Weights of a small masked image model: encoder moe soft, encoder patch size [6, 6].
Rows from expert 25 of block 3 of the encoder, named by matrix and row number. Rows with one number belong to one neuron. Each number is 500 + 25 x the weight over its row's rms, rounded and kept within 0 to 999. All counts start at 0. Numbers have three digits each.
# up: expert up (encoder.blocks.3.mlp.up, 64x64x128), inputs 64-127
# down: expert down (encoder.blocks.3.mlp.down, 64x128x64, transposed), outputs 64-127
up.0:474480424502499495478529503500514496488496488483537478494502507516461500481519501453506494519493528516513516504499560510478461427479481469482494531500523494525500579516524455494491512507487511
up.1:531496601471529477501539504499499496454521495511498500512515483500503528491504495510502497549483500460499558459490487531520469506523538503525480467491508522555463493535514534486510520461490500
up.2:482459508519487515494480423515445505500475480521494513454511515468502564475490502458543466512563558523496530534500547499501487484492504499477557508492535479510521504528502489481479510476537499
up.3:498500474442493515477506499508499486524505505509489471501428559441521523508503496502499513532490481501503493498505480504497500501465459491503491500476518450501500565498490491542523529518524578
up.4:486493467505500506520494493513462545482497486490499524578481512520504478523474520461492501523495498508497499530493553514514491476491445505472521544489495497513477533497516479496429499444544508
up.5:528492474491500498488506489467421488494479492485462512488501513492508523531499529498496485476509504491522501505480493514553499494479526514502499479528493475501495500489501550511493512492497499
up.6:516489487482531502550519510504502451491479506504510499507487444504478475503498565492518524470514501475497511504516533485459474508536487476499509516511469523498509482468456480505479463446504524
up.7:539497499486529455471504479519487510502446502493453500538491545509497492488473505533502485553512530496479501565489455527501516501471511502491516518474561497510505477522501514540437490472487512
up.8:500499505520542500476458494450470500498465488519486493564505515520465566514492474535547501455501500490487501477525483443507537493514511538518496499506504513491523475503513497508521508549502504
up.9:490514526483476490532521517503511481487465514465502545522520505496484493503548487473459519475470501503509501473503539520469534498533500488469506487487461497434537472492497523398492480550504480
up.10:517486447488554498492500503520510523504503526508504510516440498502497506425514553498512507424516515484503481475515513499467501531478491514531510505502484499509496494455509521501488484498466500
up.11:498509481552501499429489507476529506494489536504487468503572509516507557497494500508508492501526508497477501505507522484519499517569491441509500499455455501494507522490537457509527549515499552
up.12:483514516494463488541508477515495510571492493499507506504494510506429493481500490489504516469499501482515504491505562530393506504501506515494532487487554525425459500521460499501476499511512471
up.13:504435497502534474498479501502509487504524490524513468562505517501480493479502513489498474496459505509459502503501527516499509500504476480519471507497494515545526563472532493492494513499537499
up.14:508496479491531479483531493549492488500562534503499551494503460486506530481475509505497475506510436517559492565490504531494485433517483530485509536501508502463511497485493482500495502443479496
up.15:496519472485472539555516489512523522508497507493514531499521485511500518476487491502467509487490525502528517461526501488490512482441473517491494475468493499504501471502576544497474512526500570
up.16:511519479484468503465457501513512508459460501509509508491490496506515504551508468487501531490518500500508503521536504498500477477578531504501517468509496504477493497523487455501496500550508466
up.17:603458511500524540543472505521491493491554508526498481528489498476500537479474508509510473487515494508476506497504442491449503552507490495545468494499510510522513492502497504496494496490509523
up.18:476491450531502476493508500522506484483440507499511484611518545521495500534482514497480478502519500521455514508495516509480505501457495451474476500483489547489544513505499484499508508475539501
up.19:474494483508461502511500510493489502460485483463473514480475478523496519496471496447432508458544500500527531482506520494621501501513507502490516499489501501460501491493483513538492500500499521
up.20:476512459480473505495436517476512505516479482468524496491473435498497484488509467485500514485509513489492488508493558520485524478505501501506521545496520528529512500502561485506508498501491509
up.21:508497493513502517507505463506431533494489504438483502518483508496491490460498519501477475491450501508515497527482510529491493486411519452507577511552538503490507506497520510531516479468492505
up.22:592533492543561526502469494502529497477519523504461519518519491506499493495482481489509495499514526495431497497494488511466458483529472530551501489507542486487501487492461486503497498561537502
up.23:482498478501538568536499488491483503485499503477494482500483498492530521505488509513508501464513501470453533478506526478495501541498496554509503517499496500481506501521496492473469498510541497
up.24:500509506477502476497482466496501543535502480499541498449497519485505488512509497507490506488464502500479520486515531501502519498532517540455510528497552504445503499531502509457437488501493496
up.25:466462492557532498497529497459458501504501483515516522469457506471500488465471500483455489529514501487499520467521439516493520530472483553495473509505534500473442505487497519500461503477461526
up.26:491530494529495533468499458503503486484500494499471478500552497498501492501508534478513479499487475513513498525541502473507481457552457479476541487505450504500507533555500445503512496506498505
up.27:488529466483473509427501487496511489499529480468507515499512506571508511519509478517514495521473493492497500500497494493500437516509497512432514530490515502482480525493500510499517482535469478
up.28:499539471511500502467475505499452503488534523527506523522502509491516424534492507507496478493512553486491489436471497522491480491498549492497533531504500484512520502517509501516449503498517499
up.29:515481475477508505485508462511545473480493502453481499500515513484504457501483503492516419532497496499462511515505504508504516511468519515467526500500515449501497498488486502538490498522493494
up.30:488503486500519491490500504480482523473503496498500492501509480508502430508483578461588465543484505490483564500511500465524497497479486472469517532496516494509481497523501500511497511468514491
up.31:504506471492507545501491515495501537516495512497488496581501440523509507502507494513558490471486502529461537490504497468453490491451437516513514500500492480520527539468500508504531514484487511
up.32:524492497494500498549488501461506516582529531524505506424515473504493506480522473483511487501521518490498497501493502547559497475485510496476538519544509500523489497512554480498497501502525492
up.33:491497529498510575501503523484488516481484483464506509519497484502491459536505477525478495489501500503476457451532512505537473498492582488506512506466507511507504531483524497485472501511497468
up.34:481502370497491499511491494495525481488490499556518487479510498505512515525502486476487509495490495500502499495502506473494505461499494498506491506585512509544503485473481522483513489475500498
up.35:486476477512477499519516475548474550492490496500497497497507515512507517516526495491482496479441524520503506516507502536503502461520499437450502505517506510451489462564493452449479506461500504
up.36:495507512508450501477556489439504517474489505480501543506513519556524519446485503499552513484500561476434512431488504474497484462461478486493519507546531485497563500494479496490497533538495498
up.37:457496495501452512505540510509502491495513510488507503581496492518486478547508471490509558483507497531486476510492499530506540501497559483499491513494485501469501510507495473475508501482529480
up.38:528495486505510508490505513511508488537505508509482463505475505497525539528473517523496539468504505462507533490577513508527489491500500456528495519461544497488509509508494498507509502519500506
up.39:497497500507483519495518514497440540485495531586530489464493512487502483520484499512518478474507507501500468534481478493472462492529513526476502517462470518503494495533465505473541500452495476
up.40:516490568481500492501462498518491497532509495505501529458530500441494432478495501483499488488443514514495503478519477496485485464477516479499529505475469431542566517532499499510487524507512502
up.41:567511456482529494536500521507499496457497496531486547461471517518495496517496466504507526509511570463490470527491497503484443500500485504486544500497506496566533510531500498489469511513518556
up.42:487508495493586516511484502483498512514497488500508534479509530505462508475508511466504490498477499455502461500472559488516573477464502536501505495513549505488511498563487480488500491498496497
up.43:498467507489532532540523490497499500492511523519511493487495495476528530469514452492525534550548496491500536486500471516489486497498489422491496538428492502539491467486503475488489510480504493
up.44:518502448503497473514475492485487496501502498491508511488515498483525513458509498493619512544468547482484492513501504521498497494480484471503500489500504452507500486502498457489513505494457505
up.45:500498502494510533514510518507455524500500481539480493508508496481501458498449497493542499490469466518507546501515528483498532497444505485508494508501489443463495490482480508499520509515482494
up.46:500474523514526539500500484458449537452501468499511513493469476515491516474499498508499493499484485485506526442528497463516490558504498498499529500500471484500576475504562499471502524504547510
up.47:512501473511503506536498481518496500508571498482485439505497497497489453504503509515494486508498463484541512499492516486501504488493515456495495494526483535468509552492503523500491495421487562
up.48:458531479503488516510493518498496485534408505492499499494535495525501492520533512502490534487463482514499498505500503486487523508598518484483553465504484496479500490483518499493462509508513501
up.49:487499486512501571470476479469488504486493514552498465509508497489509508501538490503538489528520487504488518514464497443501475499502538493491546443562547495503529528497483527538467534493488510
up.50:431509493530505531495460488502478540503486474522513506502500462550490494550483545497497510455479501485472504477519515508521481477493508512474484500492491551455499559489440494504494508494473536
up.51:469511495500505496451508451474547510508500481504441500500542492498489501485549492508513494480500544498489471524482455491520489498501547510516532501503493523451516476500501514491470507574488518
up.52:488501527512517500487508518444507483485500529498505506501526456520494537450500554531489474497513522494529571525542475487499484507534507483515500488494463522491501503517538499496502498485514491
up.53:507523437510496447502467501495507513483477481527503494528510498453502469465559495497512502511484505468499501494500568519479503507510498543510495495521496491522497463501513539570493456503497508
up.54:490506473495489497496511471453492493538508500465532494490502498486500556514480486509505504540495512490503543464507496494575485461499508496502484485503503497503510507517524524478513498494466503
up.55:504486491492494462500514455463514523508512501501497528491506511510474540473501505543496499503489510501497523478499453504513504488543492504504502500500587494492496479555574497509502497508500530
up.56:494493502508507525505503492493505492494537538519469485493496481509508488470457560528521512496528495489499491512520490494506505481490486505505484485496503490501502575471498587499564482524478506
up.57:490511512498500499501529499490572506471505554495435493459509546486479431505495459554491505513499473513504498512482507502458574495515551520497515546524563508529499481492504510426501521516500483
up.58:494493520484515535486515498513481513500436491508486480513521498496493497501506490511518492559537507505506530524497498471485455504498507520480536453486513463546494474481516560503502501496504507
up.59:521498492498515522482503470496535474556505524493494481527527496477445517498491519530496476520486494496497504491496477514478489502500519536509539502484481483501489515497581506491493482526451515
up.60:508498499512449483494498462490495500498537484547474530496463533496485504527506496489489456500449536517516550480523455515482486451520548490501530504512564497493491496540480509533482514509501519
up.61:501505469509490508493486510539505524498504473523502504495517539523502507455501500495496494466496512522545491497510507490490582500491508459499486511498490494503536456493508512515488500530515505
up.62:482454510491526495550546509499503511500510493505497502517518444521440506517512501480509501469460483483506483502489501509502532489501546485516483554507460547485478466500497528496492456462526483
up.63:499509459495536500492502498515526510498487494535496504488492503541489471497508545492452504462509502472517472487465520506512525496521529501455521498495447483478516445503501470504484500510385510
down.0:485517531531505504562505505463483492490505530501494476488495516510518519496452500555501494481471482507496499451491439428492509564504514567483534489493496489506507474481500561479502449496498499
down.1:518512476517490498507483478508484493548502462512497496531499472505534472489518496513521476490488486438513456493508495500478492468449477574493497501487504501485487466503474505502522485551536563
down.2:496544493487509522465497499480527486497508485510500496493491504453494501527527477518390500516528513496444467438550472546496498498496508485450515513503486472512488488448509451506498496529484502
down.3:472500513561525542498466498498502536486504483522473553506573473527492494534495494483495494435482493491484546481476498487485501495491468498528515466499499498493504498499528501518504508444486485
down.4:517497516533499489465489500477528464521479534502496470472568503462506519505483503526478551482513513497488491476477445503522501501504540525496507471532473487494518496513505506468509486521496461
down.5:473524577499527523502510485455516515491520491527491527511497454501488547431525438522496523481500503504555524515511505474475451510493501509446513476502534495514497525483447497517501536502512519
down.6:502511562520515453498488500446501514500514488482492480499505504498519501511522525508470457504489522501522503492511462535506503527493506483493495502544505511467523564554487550481488492532494480
down.7:477520480498507512480499454500502488491439497504480472517490427519509505515510506465530515421538460485478530441484506534470505469474507498513443483497505485500505519508476450500485574484501520
down.8:499465471496488508494538529549518519508512504509505542470485518449522527469526476492448536492520498515555531513519506533456523481504472481465501531447483519501492514482525506498508500496498491
down.9:500507487502517499490495518488512522519504499496440533488495536450498496503497478500493498456577505540502543494490509478503508481493497521534520467528518486507494536476525471554502502512498562
down.10:500493539484498495496469496495500498519496511509504507545564466478521510566480469487494519499495519527506518494494503513539501504492500502499505490518524514499481494539506501452506498501532515
down.11:484518502520477529489520471496464518499484446500529548487485495484517538478565458499420529498499444550503515446495515502474485469505518520500516500494499531460510480531500513506520502499493476
down.12:483508475479511484476483493498514497513525489497474516463550510492545475508513528505495476459508564548492494451573470500512535483499483512503575474511499413502532512485537503464535508501482517
down.13:519544509500551530476493517481470503504483510569485476432521470517513501514471493518504495498503508450509512501510499491474450516494500467495538513526497493507531450525488481461526461512499504
down.14:471486525486484529496501522423475489538502417477447471504497488501518499502527490504486516501479469484488510501500483487453526486530535514479474518534549498512565499455491481509541546589495540
down.15:476499503506516511504501514526441516496509484532498512494518557522462501506480509513523519498459500512499493506490485494494514509505496509512579495495448500475458470515509515509546501466504479
down.16:498493475504456516452533499445486512498524486516501523512498485511483541506507554490446534528496494527505475477429491494481598496503512528512506498491522494523501458490500502470502513490520468
down.17:461501502428478490523478503500467499556498503520499502465517447497488479506492504485541498504466565441546494503502499532530499507506510521476503541499464492495509497517487497519546505505472480
down.18:518522538498507498478496483511504509500493432492487483426495465504541512464497473537503491521518509497458493484471489572492487484568579508502498490504510484501490490510505495496483488521483510
down.19:483494528484491510494512505500516503512513548475492550507528515536460497497584504500502523531525496518463502504496485499433494508504503526481479493525455501511501498502502517556485501494519478
down.20:513471511492499501484479502514501483471505540466480481499546518497469536511478538498514487481521501549489497493499457497517514461533496490493509515489494502501476488475491478492504497490525461
down.21:503471515456503476485486527500583533498504536489503468506499498495509496512504488554479502474487503465506518555539475515483496491497512493499453504489488467521490466499498498469512515498526494
down.22:468501471456553497516509500498499490508499464527505530486506489508554529500477453507497519500475503438574499506489499527516498499523534492494444501543508502501506511497486493484518514505475487
down.23:507544512479522492487514499547490497508484505507514514493538501497465503484506482485492530468489518508513448551543489525500502449494491452512504497457515511511490498458519551508523430506464499
down.24:478512482501503490499474503500454513518500520506489481541598519508498499509485488480480498441560490532446494492504489508514506489463494484557518506503499504507503492471497501526479505487502493
down.25:495541507484580566498511492518495499466525521498510505534511488500491505516493494485570494493486511486520457481490505498500461508499501500500491500499497451506506497481492552578485486485494458
down.26:468489491543481509505428497517494529538525502486532521496501490499553483519482503495498523498494508458495509502503468511475513473479517513506474510494518492498504514448515518503475497524530501
down.27:458527501587494489519508502495506445531527490500537518497547465497507519494501470487519493482500483497500507507502479497548532461502513494485493463522504539498495495510505459506516501520499502
down.28:494483496495507503513569445498542489502448447500489500504499467488504587504495498502499498499501459515496494526516511508523510500463520492503474474500514510487505493500510490485486563470495491
down.29:426509496494487501489476555489453498488509483476497508478497467507514490524505525515495536539452478538502511484488494499499466466512506510455473483494524510520509503552480537515517504488500496
down.30:517500499497485538480441517499473484512514512505486468492498478436500569519515422521412502491467476508500466510495479554473463499488522508483505511504527487518511462492503511539496535497490495
down.31:489447515504499504506501508501430489473555467507497489472501533484506500501485455529465501510517510476539480504500499514536503389572514528489493517503538535460499462499515511502520504500502488
down.32:514504435475518531497492513485541491436499488529500475542474502482500443509452501481486496492528506534496514497475445472492521505487498518492484511512515498524473515453468552479519600496509499
down.33:548479533497499497493525508499518515483482519512510518514494502484512568487529502492478490520492500503498497552464497472501504452532508503485484491507550542534506487507488506512502510512520529
down.34:519505540537498509500492537473502527458514479503491542477488525498477491492518500539498503502511473496505499494501495516506540580500512499495534502505513495510492512510489515491506499515468471
down.35:491513501485492495480479508508499495535502478556496509487522529497504499515478494496501487480560498507462500489507473463505512529477490569551510492488481497491499491443487545539499482545526498
down.36:495507513503544493505518508511468490497494481513520506479499506477452487490490444552496491500530484552531518493499458528534517486498546496494517495493464509486477525430523511521497501463462476
down.37:533515505538503461495501498455513510488513491495494542428482525504497520507499500543504461572535482491504515512472491484481541504548509501528509483469505472499493471505501467493491494564503488
down.38:501510523483496500493495486502487555461501496533487496525526483461500469494537499489476489511506491533443499501439520528456516501457525500490474506496480497547507518483501510491488521518497494
down.39:525499501526490511508509496523535432509477452510491488495523487515488503470495500478473488497492514500493484494494499508510545569482486527507492498513509499425496459500487436525489505523503506
down.40:460495490512507526498480504474464493525478501487473437542500498505499529539493479508530515490509501473464519496487495482511463518481515487465497526512491490482459468441492484523503496518496544
down.41:503501489469528515517510479479489476503492493536438439505513509508506529501533470509510492461499469521509508427497518501502496471433516484492495494504491483449495484466507499532529514498465504
down.42:458505449459461499497496491520514501497498558506486507523511505505492463527475516495488507495544516519526537496516461498511497501508488471493496558485493498505486454466528513512489499503500495
down.43:512568501445491503516490472515497498502484491484505499494497486528504458507458519467499490463436489505435479481493473438502513500480500572506502512521502498510520526552497538529500509498496509
down.44:442488489492490483486507489506511473537505491516489491535487512489480490572509500495454515502503386516496508497480496418533459469515476512465509521499492482501502473487509528514485514470499500
down.45:505506491511471504504462530500506517489517514502497534519501519462505505458503510499512489500486501518493420492511517501498420483541488549516456480489511501505536502475502511523494510481504516
down.46:506538496486443499506590508524500496498491533516500499500499493538502480494497502528498497499507506488500499544488523515561510477478457515506518509491499536466460513490458517526464489475480476
down.47:505466616449442498547500540526441498496464508495506503539495473514506490467499496500512492494484550496494524496505421479507456503505503543500476540471500486498478472525520529499500500516495499
down.48:489493484517520521475503413481514498455483499505485515485525497501498501499526492502478499473530507540492504463537496513513515501475486508514514489507489502469499528539494542516509484491466499
down.49:483500480500504484500504513422500457479489491497494477517497511510567497500515481495507488508542573506498523527484485476533464489476511505527503503515520489520547548481519505544487496503474500
down.50:506476474520525484526541500510499525481515512502513555485566526471506569482519528466492501492515530488491497500524496520449509519521491502502539509503495454508499501516513533441493492501505486
down.51:504523485523500505573486515508484530495500501487523497496499522499485487501489507525463515500499442501520543480517500528497544490481500482513500494496491475519449512501485477492540503470503479
down.52:472512496501504517501567453497474502470489500494504471504482503549499527501525420506500518481468510493490518501492495516520480477483483516478504505508505470504515521500426527545485529484497482
down.53:529497499488504513492466515487422487520500499502500554506501490470515499540462516529480515494512482519503514474480496491490509486452490540500517518534500519512455491505569490423557513439531512
down.54:498502521508495537504491512550498502534499499514479482540539517534488481481546452478444516507423468513523535512478493472476537505512493520458512494504516525510498489480544541511460511476522491
down.55:457500441493524528492496536511486458501520498548505493496527499529506516495494499497534496509495499492487499483509496497510493534447507519512503527469414506499500493507464483499518509494479427
down.56:468513498522505500501531527507497499493497506474537500530464498499459466493445488533489498507478500488522483503509504508502495459538472497493494569570501498509513500485476518504379533506499491
down.57:504487471545513494511496492523508445501492436508486504489527491535486541517495448523507476503545531495521486500502451557494488491486504484573470456496502512508488547493493477533517522500467499
down.58:456535495492500498495445488507511486501494500497518508473513491498503489509511499520465458454457484504498493472482488533501499438536466551401493490512539487481493500552501501486486516500483505
down.59:448534487515494457504496499537493500471499494487518507509498503508577455531493506457535505496479499510497555472510490459503507464516490472484495483475565477502486502502480485502517506518493496
down.60:465490499500521519474495512485488500505507478514487418539521495469518510484496494497533498476501502504498501484527500474501494497450512548497499441501452455515487470463510462516505531490510471
down.61:490459490501495500508490495470455518486432510485485531513527487476474501556482501550498509485495504498489504488530497530455502526494482543486572515485450483481445520529493489495501514509479524
down.62:500554489488488519537487494499504464491502509509492458507510538460517500490486497487537495501531513503496487497499501486486408480481498540491541476463559468506551507524510473501469524513483502
down.63:507503530506526510513492491492508474496502503499497523504505464498482494501523495500513491507562487607508475503499464506492503510469489505515511502466503503475479543565507497484470484487539485